config.toml
dataset = "photos of arthropod specimens (BIOSCAN-5M)"
image_size = 64
horizontal_flip = true
downsampling_factor = 8
encoder_norm_position = "pre"
encoder_head_dim = 32
encoder_inner_norm = false
encoder_conv_stem = true
encoder_depths = [6, 6]
decoder_norm = "batchnorm"
decoder_attention = false
optimizer = "muon"
orthogonalizer = "newton_schulz_5"
epochs = 2.7
Rows from block 2 of the decoder, named by matrix and row number. Rows with one number belong to one channel. Each number is 500 + 40 x the weight over its row's rms, rounded and kept within 0 to 999. All counts start at 0. Numbers have three digits each. After the name is the row's rms in percent of the matrix's.
# convs0: first 3x3 conv (decoder.decb.0.0.convs.0.weight, 256x256x3x3), inputs 57-75, a 3x3 kernel for each
# convs1: second 3x3 conv (decoder.decb.0.0.convs.1.weight, 256x256x3x3, transposed), outputs 57-75, a 3x3 kernel for each
convs0.228 099:542413520512429521594506515486421463510481426517494530437478504459487478484433486472455483535560430473446539555513490476495543529497486489495480469456431464453382503488499550484451463392467563503498478505514465505549445553478547466496489509434534505568508494485545477476587433482451466446544519496518524467540587488422498469488521459512524391449536430474504457452487456504448491426585487491437496450525497443463451465531477498503458546592506480448506468556449494520494526493478523531516545521551485623572538491491
convs0.229 106:504488501483462419536450446490479500485474477405474458488534514489517511507511499489451532545525476527459469494485528567502465567503487562579486498494506504517504491487501462494505485462517499563528492535549468507516533560597500576514498484499519534476481468492496518481498508497534463538486477487489556411497484522483560486474524457483514517476483444460497534494440506540477553590474570510582571422543565526544521522470471487533465477493547481502532481500596534574581407512532494539501484539498474478496446456441
convs0.230 085:493471484418500456552537496510474500443406453475495463528558549517519534542562541506521527491489522515533537486510498477500463545530532511497479460457480516445417495494500495535514468463469448493504508519537475478478568511572596550553553495511500519564553534511550539525493488477489485463472485473494495447515466462488516451492490491525526537518472481522512464492447504435483503518516575513489513534524558503480501476451447510491467560571533530525496479492521449468454558491482556455490544573555548555550513537563
convs0.231 105:478534525446428480503439482487487504515566486448496479534501515541507510513526531511514523452524487490597507448505517479536463493462551503452513524423489521466525475464520551525508497536479416511555402493509490531486546589519518523500500483482459497437517604507516519436471482511490516500516496501504537535437467547473523571486408485488495517432453451466503446455436539460480508512464513472559440524518420451481493522493452517517474439522507464466528480540575507521546631538433530561567507541520527523507507561485
convs0.232 108:419509468553522472559589605485499475472481463447516567447509532427484489494515441473420483506465465533495486458545493427500518505523581473493523537572460531539456464528546459472442486519456573501464473525431565506481507437524506534481466473509517502536541508585517509552475458396568558477497494502499524481452504436549525571518504463555420428534543470408494487475506495509519564485549487489548530521543463494594414449493465501556495508529514473527546518481491476515402461425472475443461506505459458453451511491466
convs0.233 103:456469540551462484563503448537478466530514525539481524500489531517529518533526566472485548512487474423539417524491471469582465477457590489507490482542540495531519456490491438517482485439463546510574461443548474474519557498527508570568528451477472522529461587604562556515495468518563533539476538491515518511512465542567435537486531508565468542524486475432502433477432529475496472455475512513525493503456475485459414528529495541493537467481502541457510518483516522517583546521481509432525515493483535515490521515509
convs0.234 098:466468473540581523485478433494474452468461462513542477506492479539462527489543454560543500537575526475468497460444422489437519536551463542505472555560351509467475536591512558509512553531428480500521512523539519501526582580534529516530579579550478537524532474488511462432448527510508625450535486471451458527501503563469461432428475526451471534522500503491513469540518505470472467467502492478429550409496497410420441402414478445373429528503508499465462542558481449409491433430483510463499530539537544497542496466481
convs0.235 090:499489575520502466461467484474542446475498433497514459516541520477527481499539481540561467613603586560539492507510526548586566525490475484493501441494506570536554511518536506501476527540535507511478416527494467495495435481473546584554487486498533485526491553498494484426513527476492429493422475454536556527517564498559493476466483391409533379438444415506516475505497474428469479495451482486486476445444492502459526426466450479498464501456439556511528513496470471482466459503510488501482511488476515514442550492404
convs0.236 094:491575475479517551478447433537493464498476466502438440511485434469447475479461330526482506506570539556583561618553498525546502494479413496507429502525457491538420480499517512446527475460481442500517514514504483509448498504517495492531457548505448505497493512525474466474510506515559565483516499514548558552493594451543574530448482479548539508514442513588548460528521586506458503468512495513481594526577458512510511503500553437406403494507482484485463529509473543519501551533498496487412550511493523486517540540562
convs0.237 089:487471488504538503483529491465456443507495450439460432534503461517553507467490511496512440588545524496538447507526519447486444446507511485544428476529472532577494550528524537552543478543577526481480547441456493490490592608546585540553518510556516501478530502446484498502502513456464517479426472444447458373557484435460498465596540488543522470496520569464427474480507491453494456480516525475535514432540502474471484552538484529571513594575565487530499521510522537473502476444501486481537456413441445416462470435446
convs0.238 103:509486440445520455495535586545527535534484545525527470475525480476482484470561488562532636491489578435469510465455501477473470523470537415485536554502511431464469464460407466468446488482472446497510510449498557525520458448458466461471446480460522479487481572518505454463510482464455541468421560488551525417538522483489528482455566418431445396518499449504488519504471457539513442470438509459529483458461510479480473519548481528495488558542533481520537458482477552490489469490528514474459503479482463480468462521489
convs0.239 105:545506519509545632485502390391516495541518485480553510483538518523530432513528445531471501497535551534492525447527523467496500579546492498469602472474504519477480434448499475516473515532504505453547516424497510524524479517481436530495468447483470505508433489501405513421540532457537550470445495544458565423475503512458514451473472542523516575483477530506480480449465531407404517507506502424548534472506504481491482523565502506485441461483578430436431511499475466493436539538470522483461501513509475497466494539517
convs0.240 101:444560557533534442516505495438461462539507544499467503442523528488577490568584491511491470559541492495584521476402462472515484465442519509495517475488613419522501475484455418524501473468499486397424428526538450487503526524503460440453532531472529406508520526515484517542482457474511493480480548484510578539495565525490424520471485411500500444488501450500491504513530535457492547520482460524552509538556526467463489633594527536538531486515509477479413544521488502473480508490443502507495519478518498479454479437481
convs0.241 100:448502457481492531500581574492433431465440521535546461483532524507500512584533460556584469506473514489487494512441500565441475476445477442491509501413403468521473483541522509505474507482513512509555511545482503540561559490493521499491503538514561469533543550521472498483543535455526468456499505484543518558495543539467510516505468486445472507502534479511545519428515495493519516479568547467570500510493457496574584534482522516533555459448486451552428468421485531494502550450431481418501541460471523504479544507528
convs0.242 093:458561547469454480470482440475515500502503471475507457501532456456447433553474461480516527536564542536532464508547497498529566458512503546478467504486444493488467497496510446561525552537511528539463446457447500468553476505460497521446431435430500514531505469491475490495515500477547493426487436528565544579498545499536405453506497510429475543407556499466509526531529528482487518464465486461521470512527421478550461454459501476513533470505477540534470523461477509483497526520484489443455489560552473526566474520514
convs0.243 097:512494505501449442517496504510554524512497525554574502512479511535455454588507512529506435547511446464470447471511502531537531476489558490511520493512486544501555490548494531584520505544453505509486482483467455518475518518474544572526483504453535555480528494468515546509412496541407445513479489477572460551534488519551489538466478452470535421561533523521499537478490516459479466534539443523561487532448531507501511482495489467536465502442473518577537424501398481388475516470512440462491525515446512513439550519517
convs0.244 102:534481450487521449531528458554510481453460466513514449428526534459526481484549562509478541534462573468393509517433530536545549537517555510483482482496518466480531484487490505488504489475514548548474558541504499475501517522483528495594542558526524491561545411464529486504506465489577527512473481511465474501569597509517543502540578519492513498507478577533493456486462472560498486527532446523476372436538530519521459488503449458451417435519534463596501466488488543573503482487519561476505501537507477477489517491418
convs0.245 101:429577475517432566471494542458493510478433425487422505520484537448464513523455475461522496456472475399529484557524533561466574541493566508539480454561469464455509457507471492535490552545485539450543488403615455430487437445506500545507504472494447479522441575543519546471469535470454526546489529526520501484422490510357410517464472449432484528518531460544489490488464554490528517537457555516481436473450415494542466433486499452503470470522492508543485481492414510529484485468508498475478464487473471512462538508506
convs0.246 100:563541507456480448503486504486559485471420472432469464480442441545480467490556430591565493585609530515460500503544576533501403457439454490454480526484479469527512477453491475543465521435403519481473484443499573523445494458489537494503519522448460502518560553476463419446494501504545509503500556540457513456460504506633571525476440458502511582501462479511497531490550505491496483498468490503504538551492463489537549526501497491466506361450539539562531402419422480513505485512486497539464569557514577529536541518513
convs1.228 099:408444416565483496498508462503550489498478494521554520437483459526482475483528466517520466510539544510481495502474520532539568466539413514469558480533516531413563491510446498607491501516474516574503523621554570542509502528552448544441527511502486497486521533542467458477410492439557506482547534427494519511469543538465475561579444466529500494493454532516516514513480463585524536577406578417504500517353571532495503491502473559502555561561526480502527439509530480505463527457443479435523505498453466573553487500540
convs1.229 097:517508491572492494520533531478512533515515540473486519533479513491527477482507533530513534444482477494526516500482499511462495511488517485508480455507473491503500455421496541491610486407462507509428501499469468491514536516443437528450484433516532420447506521546581485578528427549528473472548540591445493482447526436483510514558501601562487587497445529493442520493466487519438442431490539439459460461462411449478553457477428457466328489471542477485570518536449458512486441482490412481473504525437566479491500518466
convs1.230 109:517514462553593670481511443519565531521572501574593554492518488451511536502542571538483494524495463525490495487539527462436476547580603530503496541550491528513466501541537452464539476481560510525466548506475519498504523474442482458507474446462514503526439435447459437492483534552452483461464514558549566520429472455528542564481525483504532485529531511459476453553522463527525452473490549511551576501516528495475428492476458601593561499522497528508526476503506484524537438479513445491520456445518505477454455494499
convs1.231 108:509516481551517482503542550483470451543527543498417516522423471489476431485496526479498493479492561429475526451472508460515535507526572454477533519539540456572513503488466495562511463512518501497440440489526541477532428497451489515482510499384491531470472552533564549499534529482696465550522452603491504533526421465522408450507511504472527518529543511479492445486572538521499442522473435524476390514506533465503468513543464550615491502454505506506518454495579509502455461460481493396386467450543523538531502489548
convs1.232 094:506480460434459443504485505486486506607517492530511527567517476517466485476528554518557513544483505589534525353440439354459574479549466489496517540572517469539493562479488562505546543484480534496471503515458519505415497519545474511473404508464458481445512521475520555453432434469445411512443497472481544483437532516487473537537525426558514437472487500452517476471532566453478565512444429516384522484430496554511507515603543514453488473515480469442517428407425531531637515476440567470549517429489524434455563519495
convs1.233 107:495496521537528515502513602416464502440494498477477490463465450480438449440552565521494507469481482440458478473503454499466563536555524479472491467507507491546470540549534509541529417477508478504487382458509524535523526528513469530528493531444421408438414522505480522570482529462537508416469500505484588459527461487500461488552547535470514456545546492464451391448561546514520553506511530487467490520532495451495464457430477518541501502477519496496451472498522485474485509486469502466419505490432468531469457503546
convs1.234 098:537470482417482462548540543515490502502501482495514483553529450550503418534525489516431477519414479453445547542475486530535587548459560448496514478485469499457487548499530574494488465459460482469494480483542502441512533472484577400484482447461533505529513468553450485407489465427409514496516505473525557530507538542453473424530474508555517475507511521537488568462491435604507555490530488502480518471526491565534461485498588563519604528508510468547542467493493544482502518474520520500536529553464474464475480479453
convs1.235 115:530575529516542499511525530554531481512552483543586562494513469502472566501530580469540517541617451535398442484444526478511540539501492506521535536579503524487447508483516506465478495486482492444539476536515445477530459489461497511515517492503473435498508437495445525546491463493478450593488494457451532503457535566457510547481497530498559535484445523585521519543489498586528508550464516531499560519476534579486486560525479530521565461495536507459522586573500533514501517546505515544526474457484476550537512486438
convs1.236 106:467445492440529552478416489515516463609482507581505503550519492494448542553550562503470464546451467486489470668515509477511436523448474506531543513464506481491522450465494447459482494539542538560495502516507489540498510551486578560553510470476466473477495522576460569546436470450548467554528509471452536466546505503522490527526572506448476499497551527513490504518522482494454487467494456457476478467489503489507522511481502540499563625537517534518466528478552546519507451481456463496440443505549507515511549509566
convs1.237 108:486493482505473500497536512600540469598529507610523526399495506516515547507535517500446443561576492544501465501543572535493554517513486558491517501541521557518556466478500448541551472465485497516497499509528471507540497539490485538455492470489527528524559521531552525548455525514498513531503449537503518524530551555556541564464510484527512534489526512514475494433419560488506545516541526527529519544525526448428390530463415522564534483526523550495514449399435491506549506522576452462504531487500580513518540509538
convs1.238 100:520470507511508493530512488499434485533549577472475473513463524496530611471451538497568590488540556410546553442517488519451497481444478494431522508532479525528537478470466492549391494516472569483406569477516509502533440461447491481477526516476457440457499462512474469476528504535476478459407476490570518536536477467529504468515554463525562455518494519508480393474539478476468472545480522482554532546536487539491462428462441500507537498503574500492450515478495453487491434433471532465469453439505529504479507535519
convs1.239 089:532413529437412424461467500541466434522455420494415470471537524522498485514514475476443419463441483410495485490465490456438503485449477415466500400459487401517486567480487509405452523522485537542478432486523498540491532562498486509516488556487528519531466509477505538543406424492504506503548500470443566516527539467503486468505408502469486530493497587460556493418484543498528554431514453497511558492477499473521489475467510562563560487541533551526541479509495499486507510481495531527521462514530468425530514443554
convs1.240 100:502476458562468535475496536428445479498424430510465473454404477495418461504501529453472441496489456499539553524548444476539549518567472527442504436508461550549533554538521479527515479476514498439457492503469494544482526537520487538426525451450495503437490485500526518539567429426586510483529511475480503517415555488480479497439436487486512453555523512485508510454484467505528485526431437435457490547484515464439418468558446492546508529541465616534563522543476559492387516485476510518497521529583507539552529582566
convs1.241 102:512583446494531509567595540548517508511545479536613512495452466521516532562523515513500464489504474468507506500562599529544484450512533545590499539468548453436457531481492601555539499517523469514570533494520405475485484421497486415420476540502511566575562523514486493486544513537545516505537499486461509537472465514548530477508580487512445522494511547474492481555503560477526505576524555552479568520444545516475466459583514375350423460512555450573608516509581451565501493525512527542523446472519428456504522488499
convs1.242 105:498487497461494509490532538542489489419483484515482535567562516526532536561531502498462438502445429453513488502510492496533544518515545524520539498549585482554550520484456459592441433512445557547531576424477495453502515450490490437501512506500530526508499534494486495499432485512479497518505485468491504506424504547493532499472526602548549561538561551458532468498502509519578531556545540548518516453493530570507512544536559487515506510524554501495507521498550526483511404465420402536494445476438496521451431492479
convs1.243 098:488525561529520510516569583531509466535495444543482514497477419538523451555499489485516531514529499477469466515518486478500528517492463468496494485450483484439508587455513566414522580472514488490482497496428507481463566597545508558473424570477525532516523534459561582448554567581568594613449548518474496486473554502439436425516497468538474472491474507580523515559490519488457465535509479481473457565512489548544575455469536506513504493545475495535475494569508500533551510536538511489549533510527513455517500463472
convs1.244 107:458498503489540463518447473531495479549476478533485536545509556496461501504500491518581554559567521481547577495447522449535442493546482478465477470514455541531514587614548591565528471550527426501480505573429477525472462476440448551440438431453471542416558558415461544533457484422533452555517520498505453455434551462545537523458477425534489493506447531496478454475501533500542546545452535497426505559450502548470499406485431538542492460476516481411533444442514553500448462480411535430471487451459513499482486475484
convs1.245 100:499456479499486554523533514510509525485461531497526494485576538508458492442494472498490547537485491458491561488495505502463405477546428482443518530502542492552485530457431507531474533460533482461485540555488441492489415473459520514526456574527526490471453445465502547499509419496586454531561456582529506507523518544535560519451446484448399520512479517535507452542480535512506458483591517541544502392563513512549544518460539480461453551516536498532422465454487535492574460443497473477532500525472490556489457448519
convs1.246 094:457532511459482443503503494585556472439484496513470514535541471498435501520563520475527505489512466438477404490527529470480481455490496525572546529500477507506481529526524543473545553520549567521508489556547480525513517572508466491473466490415491485507497551543442514486462479460544508508441455484490502524500523471475505496466462521448511480500515525494489554518496574487552534561453476427513489496505489546469491454539567465523516510512502484422424515520481458516546496527505500514539590525555568474529539496539