python train.py --encoder_fused_qkv=false --decoder_norm="batchnorm" --momentum=0.95
Rows from block 2 of the decoder of a small image autoencoder, named by matrix and row number. Rows with one number belong to one channel. Each number is 128 + 24 x the weight over its row's rms, rounded and kept within 0 to 255. All counts start at 0. Numbers have three digits each.
After each channel's rows are labels from the 100 images, of 14976, where the channel reaches its highest value: "top examples" is what is common among them. Only what is clearly more common there than usual is listed. The data: photos of arthropod specimens (BIOSCAN-5M). In brackets: how many of the 100.
# convs0: first 3x3 conv (decoder.decb.0.0.convs.0.weight, 256x256x3x3, each kernel summed), inputs 208-255
# convs1: second 3x3 conv (decoder.decb.0.0.convs.1.weight, 256x256x3x3, transposed, each kernel summed), outputs 208-255

convs0.200:127122137104121143146102137100131130142113153145160143159080149075147152133095122112087099118091069112110119082144133124122110164108117136150146
convs1.200:094137120126145130106143127147097123131128123128098136137152117150130107163152112133141100145172178120159168159120172165140115056087157124080123
top examples: order Coleoptera (36)

convs0.109:139115068170149122152106107128103100154100110130135150143096134122097116118123123122111145120082126170124111109119129116113118151128142095146175
convs1.109:123112152091115144144098121129136118177101120147099153127127139109141128124121151107169141089172126088126146142121124155117141103111111147129100
top examples: order Coleoptera (38)

convs0.6:138108136127135116150146158131126166141093131138134131130086116120117121156135126129102096116129141141110135100134131098131130095102105087115124
convs1.6:150155096115099149089149140135136080160124144130171130120120106146127141119100110098152198177110131118141061132095138160116125141118157142101153
top examples: order Coleoptera (39)

convs0.170:151080127162114142126118137103145151105114130108075117114119165097111122075139137124135157138094131115151176155172091163117136095124085157123158
convs1.170:140185135122122164152084168127108105148186101109174137179115097095113139188091105097100116147132120117139090120096143132162097140135120063086133
top examples: order Coleoptera (36)

convs0.151:117081130109150133135163117169099129132108135123126175144049130115150115147100102100109138096111197107120128113127120138136125108181122057093152
convs1.151:165174135105120122113102080125159136128075152158119127083160162117121132119119136166130151150124068122119154119138136155151143137123104167123111
top examples: order Hymenoptera (45)

convs0.83:111093135137124136108132090109183067099121116129125096121062110119132151140096119138115157111053142106107127131139150153113096131124136143129142
convs1.83:153155088130107132121119153130079161107180141122118137065145134137151111116151111127183128094202134154147167122119139157118147116122147130096120
top examples: order Coleoptera (53)

convs0.131:151161122151157155109100105140148104197118126128117117112132171168101089107117158108146152101127122151132135140150099111134115118112129143129113
convs1.131:100136084152162152138122142135082133111136077136136190180158155155123147126112130142107105140175166082133135090136142119131105140159104121098134
top examples: order Coleoptera (36)

convs0.125:129160092123133153133094097136156129140096107109160144136131134122141125136104105117146122139089132120130103141097133100142133143080129080118133
convs1.125:149113113137108105154145120132091090127114145099108100091130094117097103124168160136122120121141135137082156129107111174106100163161075130160143
top examples: order Coleoptera (37)

convs0.138:142097150124122124129089133117129096141166123108149111153059131152124132125142155097160141118086110146100105144137125059125131167087142172073131
convs1.138:100130088086130107146142127144151168079126140164139136136210152117098126118119089146094096105126150138148111118104133118157109074097087128143160
top examples: order Coleoptera (51)

convs0.15:118124131085097126110131090102138155104139144103158110109128157103121158088140113126123134150107112124121090130087066116128133116140178148114144
convs1.15:111112115133115147125153141121124180103130118092103142155119151117102099114114105129127131125142153163162142135095171136115117147110093158137087
top examples: order Coleoptera (41)

convs0.225:092110150140147162113171097152087138137104151152109140076121122099151147099127119115132132146128117167127200138146122141186135093184144138113114
convs1.225:147132093146122148163094128122085061130146083139198108138119143158136142140141119095127154139079137136134099107179112135131156143111099089136126
top examples: order Coleoptera (43)

convs0.66:096102130159118137083131139121135132133126097113081077191093072119113120102098116132160180107153126152126132114122115129098130172096140118124091
convs1.66:135137084126181135143121118143123112106144151098153131073140140185126122139144127114097077125112147079142144115110145143128123139118069146124152
top examples: order Coleoptera (45)

convs0.120:137116113153143128118137127131108129168122115130116130147112089202100119158144165127145144139124090119120110139140148125114114187122158140146115
convs1.120:141108148080118131148145124099129158113113129133133146103171149121135134081114111144122115119119141157128155152103075117156134120118111112099161
top examples: order Coleoptera (36)

convs0.157:115084116098133078118116130133137101115125121099096119117106134140084147129091127098102144185152126126144109145159128140125140114094090168106143
convs1.157:151172127125138139128159137161124138129148094119148140124124144087103101130145141123175126122118112116134146123099092147132136107120158139123112
top examples: order Coleoptera (59)

convs0.146:125149158120139128091107135109112082130121088089148144183129149112131126150090122138143128124093114116155108092112099097102102159089103117139093
convs1.146:155131128126109127123156100116175186149143099162089160117131131120105117101124117118134080122112123175145165118138130124127152095124144123139183
top examples: order Coleoptera (37)

convs0.92:111114128145125146134147106131117138166153144135097130154103126114144117156100101089137133076138155138125150133161159159160112091155099137056164
convs1.92:105151160120107107145135114093136127112140111072102123043129129125123103126119121100087157160133090112118157157128110156087149149157157182159056
top examples: order Hymenoptera (55)

convs0.75:115134099115158121111110115161100125160121158146099165135120133124138104104111094124146200079122152116113151147134131140116122101152103097076103
convs1.75:151124130137110122129126117146145122111114147145147097074129124123130133154177154128093028126143133148083133140105114125142105130124133142167171
top examples: order Coleoptera (46)

convs0.37:078126115156137127097135127178114131091144155120100096094118127129173138112128147116129117122147142128113172115146114104121116101186119085158123
convs1.37:132130107118142128156103146103131146170175117129148105149164092157119119134130139108153154174101130174130149147097103134111102119141138125104100
top examples: order Hymenoptera (46)

convs0.222:135105150115159113125153088142158130112130112151098157112091150116091126138126146132113112187141120073153122144089140186153125165139164087110136
convs1.222:119152129086085129132118143089113125091136154091168133105102133115132158116126129100118127101130104100077143135139103146122156093150100164129184
top examples: order Coleoptera (48)

convs0.223:149145135122118143110098133154126109165106148133090105200157107135129129157121152115124104094111116120135144133144141129069103077089143117190116
convs1.223:105116131079100138128137114142134110109137114138131128089145104110134114099119102096130136148122138144100149114079133143136100145127084156088167
top examples: order Hymenoptera (46)

convs0.105:130116133144125114147102145130144154106153152139128122117158128125146087131139091125142119094176135126121117115116111142117128116132129095080131
convs1.105:177141145117108143137102095092155125163160124109081141138078118121126143103159158115107171151121098093157132095140100141119135114112107137111114
top examples: order Hymenoptera (41)

convs0.119:127119149123098164118165131154147169154142176138161108133106089109153131128148126139127164188126131138107129159133167118133133126096160111112131
convs1.119:109114118118144111143139141149113144104123123146134147092174160148149177113163128124106109105122172119109100087161129152120158142156128158163117
top examples: order Coleoptera (42)

convs0.123:148077146134130162101110132123133117116139138116121107132095135169104103081111139080140145115089120131126136148134114084113122129080105134106132
convs1.123:104148100096127147128123142128117138106127138160119109143103149152163131120119097147129088124153149149138108137103124164185153135155104118164127
top examples: order Coleoptera (37)

convs0.121:135122098124123120148136124131119157124139107090089196140090097107146103152126095095151085164098131117174093109160116129168110096128146141121184
convs1.121:094111145129095156148124127112128139131096134130112096125151104090129117107115156158120153139111153117112169106101122137116185137122114131128085
top examples: order Hymenoptera (50)

convs0.100:151094090137147117148138154117127143120136109099166086144106136117122104164110168128142122099103145146107138087101084113107120112149102111152136
convs1.100:119125096145155090164116117135143084113112117130103172148125210103133165104064114107140130118185106118113105156125151138151104120148128135150153
top examples: order Coleoptera (37)

convs0.211:147141140150144105135131123088165137121126118103083149109180151135168129163112135176145124110110108168133141117124149155106139122121126155093166
convs1.211:129119148126139146097116156150101121147160111127168118171033118123117139125116102095146134123132110128111106129147102076117108156123154137163128
top examples: order Coleoptera (43)

convs0.89:151154147150140111149155116145132154079128115158142126151117096149132096131135146131112095115136116118109142137095155101122108161124139147151139
convs1.89:144092120111131133086113089129124152156151113136131154154051139131153134127116078119143083091154126131105131096153121126186100132114116119109133
top examples: order Coleoptera (54)

convs0.130:097120104142101100127091137126106104157117125140088124134083090142092150120076133156105099092112115148115129123083106125120128099121126107130127
convs1.130:145152100102125112129118116132135157097147114152127140143169148109183153148160123094113173194130136093132140135127147100115080137116146137138145
top examples: order Hymenoptera (42)

convs0.116:167154131142121151163144117121143124135133118140109134116105142131107121139168137152103117096123110077103157074136102080119095103098135146076152
convs1.116:094125125129134137142122141110121151132100150121128132142162110129138125104111126132172127153112137099129098169125166158154128119180106124138141
top examples: order Hymenoptera (41)

convs0.98:101140149129109136128127170139092129081158156140106128121112084131098077148131084090145153168138167106148163143141129172122163088136140096108104
convs1.98:128125161138161126089106116115163097106129102141193110135143126170118152112170136140126115133092066135137116116108151053113109149117089165118104
top examples: order Hymenoptera (45)

convs0.10:125147129090127167101119113119142108131120147077178082148115176141117169132112092136131171098097115131156172114100125101095107145111111111175113
convs1.10:107114077111081148129117100141128130149122155149155141133108047157104129085128190121101095120126146118086132124098098146172149118151090166113170
top examples: order Coleoptera (42)

convs0.23:124096124133134167103117130175128150126138148119130141136071114093133159110109135127122092091104163125111152150122098131087112136084140124155171
convs1.23:123137157136089080171127145131168130108099163134135137124143107139107095114106089161141182142133158131157114149109153138145126157119121142151129
top examples: order Hymenoptera (43)

convs0.51:100121132162090122100125091133108084126159118139097149123095136109093146155098129131125116128090097118119120183142113113148175131169136108154131
convs1.51:102104133086130139172149104119157117135097120144147139139157127120137117120147108150119113123110148132107143071101119114114118106072149173107161
top examples: order Hymenoptera (44)

convs0.111:130113129134124118098108173137120118142145115094141180196104125129126104108097061106126092109114114109118084152172120118118109151121128134173158
convs1.111:133153090115125145164138104110168133112158161147102094095114099161141149118172149118075128113121134116107149123113146161140119100147109146129117
top examples: order Hemiptera (58)

convs0.188:114140115130131138144175138112149130150177158131159127153132137166133145144118158141150113175109164140179107136106096171147170146100131144131145
convs1.188:136127085146124119149137116139109153094080131160118159100184157112113153129169149123120128120110106132101131132107124105150129113135138112157159
top examples: order Coleoptera (56)

convs0.177:110121126146138188109160107094150146114142149102135113148134132108159140131151133099145147146134139083123173106139118129110116155176039124117153
convs1.177:208126110122126142135116105148122101130098117122115123104088110129117119154121136137144149079131111166123042121128096157122140149093138099145106
top examples: order Hymenoptera (43)

convs0.247:119145116096121083150152111156139116118110158097143130138118158126103131154107151121120118184111136086142105164128131141146124091134115136102092
convs1.247:136122115112110145100153134108129102146155091112147129104135100126117105086109120164106133124129107178125149105173132121103147168136146121133145
top examples: order Coleoptera (48)

convs0.49:127173148105157131134141101116111158156135164111161135164100144136134119140098143124146106136085110135131118133108156117104121126126121114108118
convs1.49:143085034168093131129123117134148071158072135131081098121124149114127146129102115115154142140161119140146144148159102122139165173144096157144091
top examples: order Coleoptera (44)

convs0.12:103152119147157118098137158145114108167110087159127121134130078140114091109098141128111100102125131124121148131159092080130118149109118104128130
convs1.12:127131125098089100174095053100124111163122147085139133134172171150150168083162119146139161116165092092123146119130183179133158102128110152116140
top examples: order Hymenoptera (45)

convs0.79:112103118130115097127147091153154139113106161115162131145104106094131161153120134114133128144111112116087108118156158095160130087108142124112103
convs1.79:151127131168113138141132133107129093142103132166125107089162135196093109093144108124143139162143132129153172141141133158110107106121139108141158
top examples: order Coleoptera (38)

convs0.155:068124088111110118089136060115134146147125103128082143095138079135140111117123135118114117105106131124106159100128140102154133065108131079132128
convs1.155:116151152186152133094132174126151088110162094137096106164106137117167139141101123144146098173146123156100089152129101126108094181131144105100141
top examples: order Coleoptera (43)

convs0.114:127156122170140114143129111075126103163131144160085142106114143148110128118117108139093171169104121125126154156099125124091109136134128123089153
convs1.114:125123110152127145162147117135087143127129144128184145108126117114153148132130136126144096075176131119116105086156117119129151106152129120147105
top examples: order Coleoptera (52)

convs0.112:102107104137105154098148141195157101105156172122159122119111115097147174124143123125165115144115092139086139173121131104140101154123129170122118
convs1.112:133111175154169088153152119091132079188144183160147147148148139136162122139145142157121162113167135120131112144117177130142155116099147134139146
top examples: order Coleoptera (40)

convs0.214:132123095117161128086126134153107093129101119103111131122127169142106124132113146127099221143146129140155126116148156117129125157108124096089102
convs1.214:174103149141118132102118111158140126136184116112172129128115137144140131167150091124149046095126118126106123088104105118128141132126120178162092
top examples: order Coleoptera (44)

convs0.124:118133153112123100110154115169129108139139099135073108111096061096147108173089113133146119124139128134144141118143141164139129087144148108072132
convs1.124:145114117118152120113105117093122109131090106085127104118146146120166137142135183099140123150115120096135097145086116148130095173107089157133151
top examples: order Hymenoptera (50)

convs0.47:141112112146100126129100152175096134106155130146119167116094156143099112143108119090072142107103110119108146142083135102168078147106106167067179
convs1.47:117139133134122174154131109113170129134090126126137139150144134135154145138124161105104169154127151074138128122185127133127150113167108099149134
top examples: order Hymenoptera (51)

convs0.238:147135145097151153106072159137139094121125135127125113151127121133079167135100117122091103144146108158172088119140111161113152113092121139124067
convs1.238:103143117137133127125119119116114157139151138144130129139090155154123087135135132121131136144094141109069172120118145077119120123177147106121187
top examples: order Hymenoptera (47)

convs0.99:108149135125138121106145142119108150148135147122112116133094140131114103139123122088091144111137107118116153126121122121147133059144164154114132
convs1.99:122136118154110145104131122131149132146144101121159119130143101137143143137129128142176128207100152121141114116109102120141159201117108047139111
top examples: order Hymenoptera (41)

convs0.60:084102159136111135114154161144108115137105209088115136142067114141118163153113101093128131101099130142123131122158063083147173116158131137129111
convs1.60:131162135127133173144098086126168105164169106133134121143181142163144103115106115162138136106121112132129185121128172157096117141076121058075123
top examples: order Hymenoptera (47)

convs0.78:167128113123119162150155164132161127126106183126151093127139130158151162122161151122117092122114143143139131139129158141123153164127134123206155
convs1.78:131144124140100101130143143160103123162138105135132142143118116107148133133120088121173096114109155143125113125122132107179107126093145099120134
top examples: order Coleoptera (55)

convs0.231:112158130097099115124086140118137105145140181111125122094111108159127113116132156109117138121130131115130123143091130122160122144043140111169155
convs1.231:142096111152128142107149135098149166122133110118112144140119148069091091128121123113121140122127104128118127091134125102122145072167116168123111
top examples: order Hymenoptera (41)

convs0.152:155110152136080187154160117128153132117111133122132136134090140114115136123112130105136131156132103112104142164085106082081125118121132128154121
convs1.152:170143109118143134116124145103171126107118149135146143143095106133103133153111110112094104092111117173177124115123149131125171143109146156133139
top examples: order Hymenoptera (41)

convs0.180:138143126146130093111174094118088152160151111130127144117101102128132122127104153095148067119104122132147128145140142108143101105142098153099150
convs1.180:163103077096121134121127180122176094139088096126123158135175172121103108139129132157103168161135121127115144098164123132125162147117132114121124
top examples: order Hymenoptera (42)

convs0.242:118106118123122095115129080101157136097118118142079145121123134103161139142140114109090080098121112114110127164083139139119099141144136102144141
convs1.242:108150123155116122149142127128109153127109184156123103080135136116134141134113143143191143193137130140124136127141121128133142106096116135112165
top examples: order Coleoptera (72)

convs0.122:130169127143123140117142101108143085127114110150127124152150124100119117125138132147174104118119100164070123136143095085166185130140142109160112
convs1.122:147110168113122147158127118148123127111103142127103132092129128121093120147121102106120128129092140155162128117115144143081129085141127160110103
top examples: order Coleoptera (36)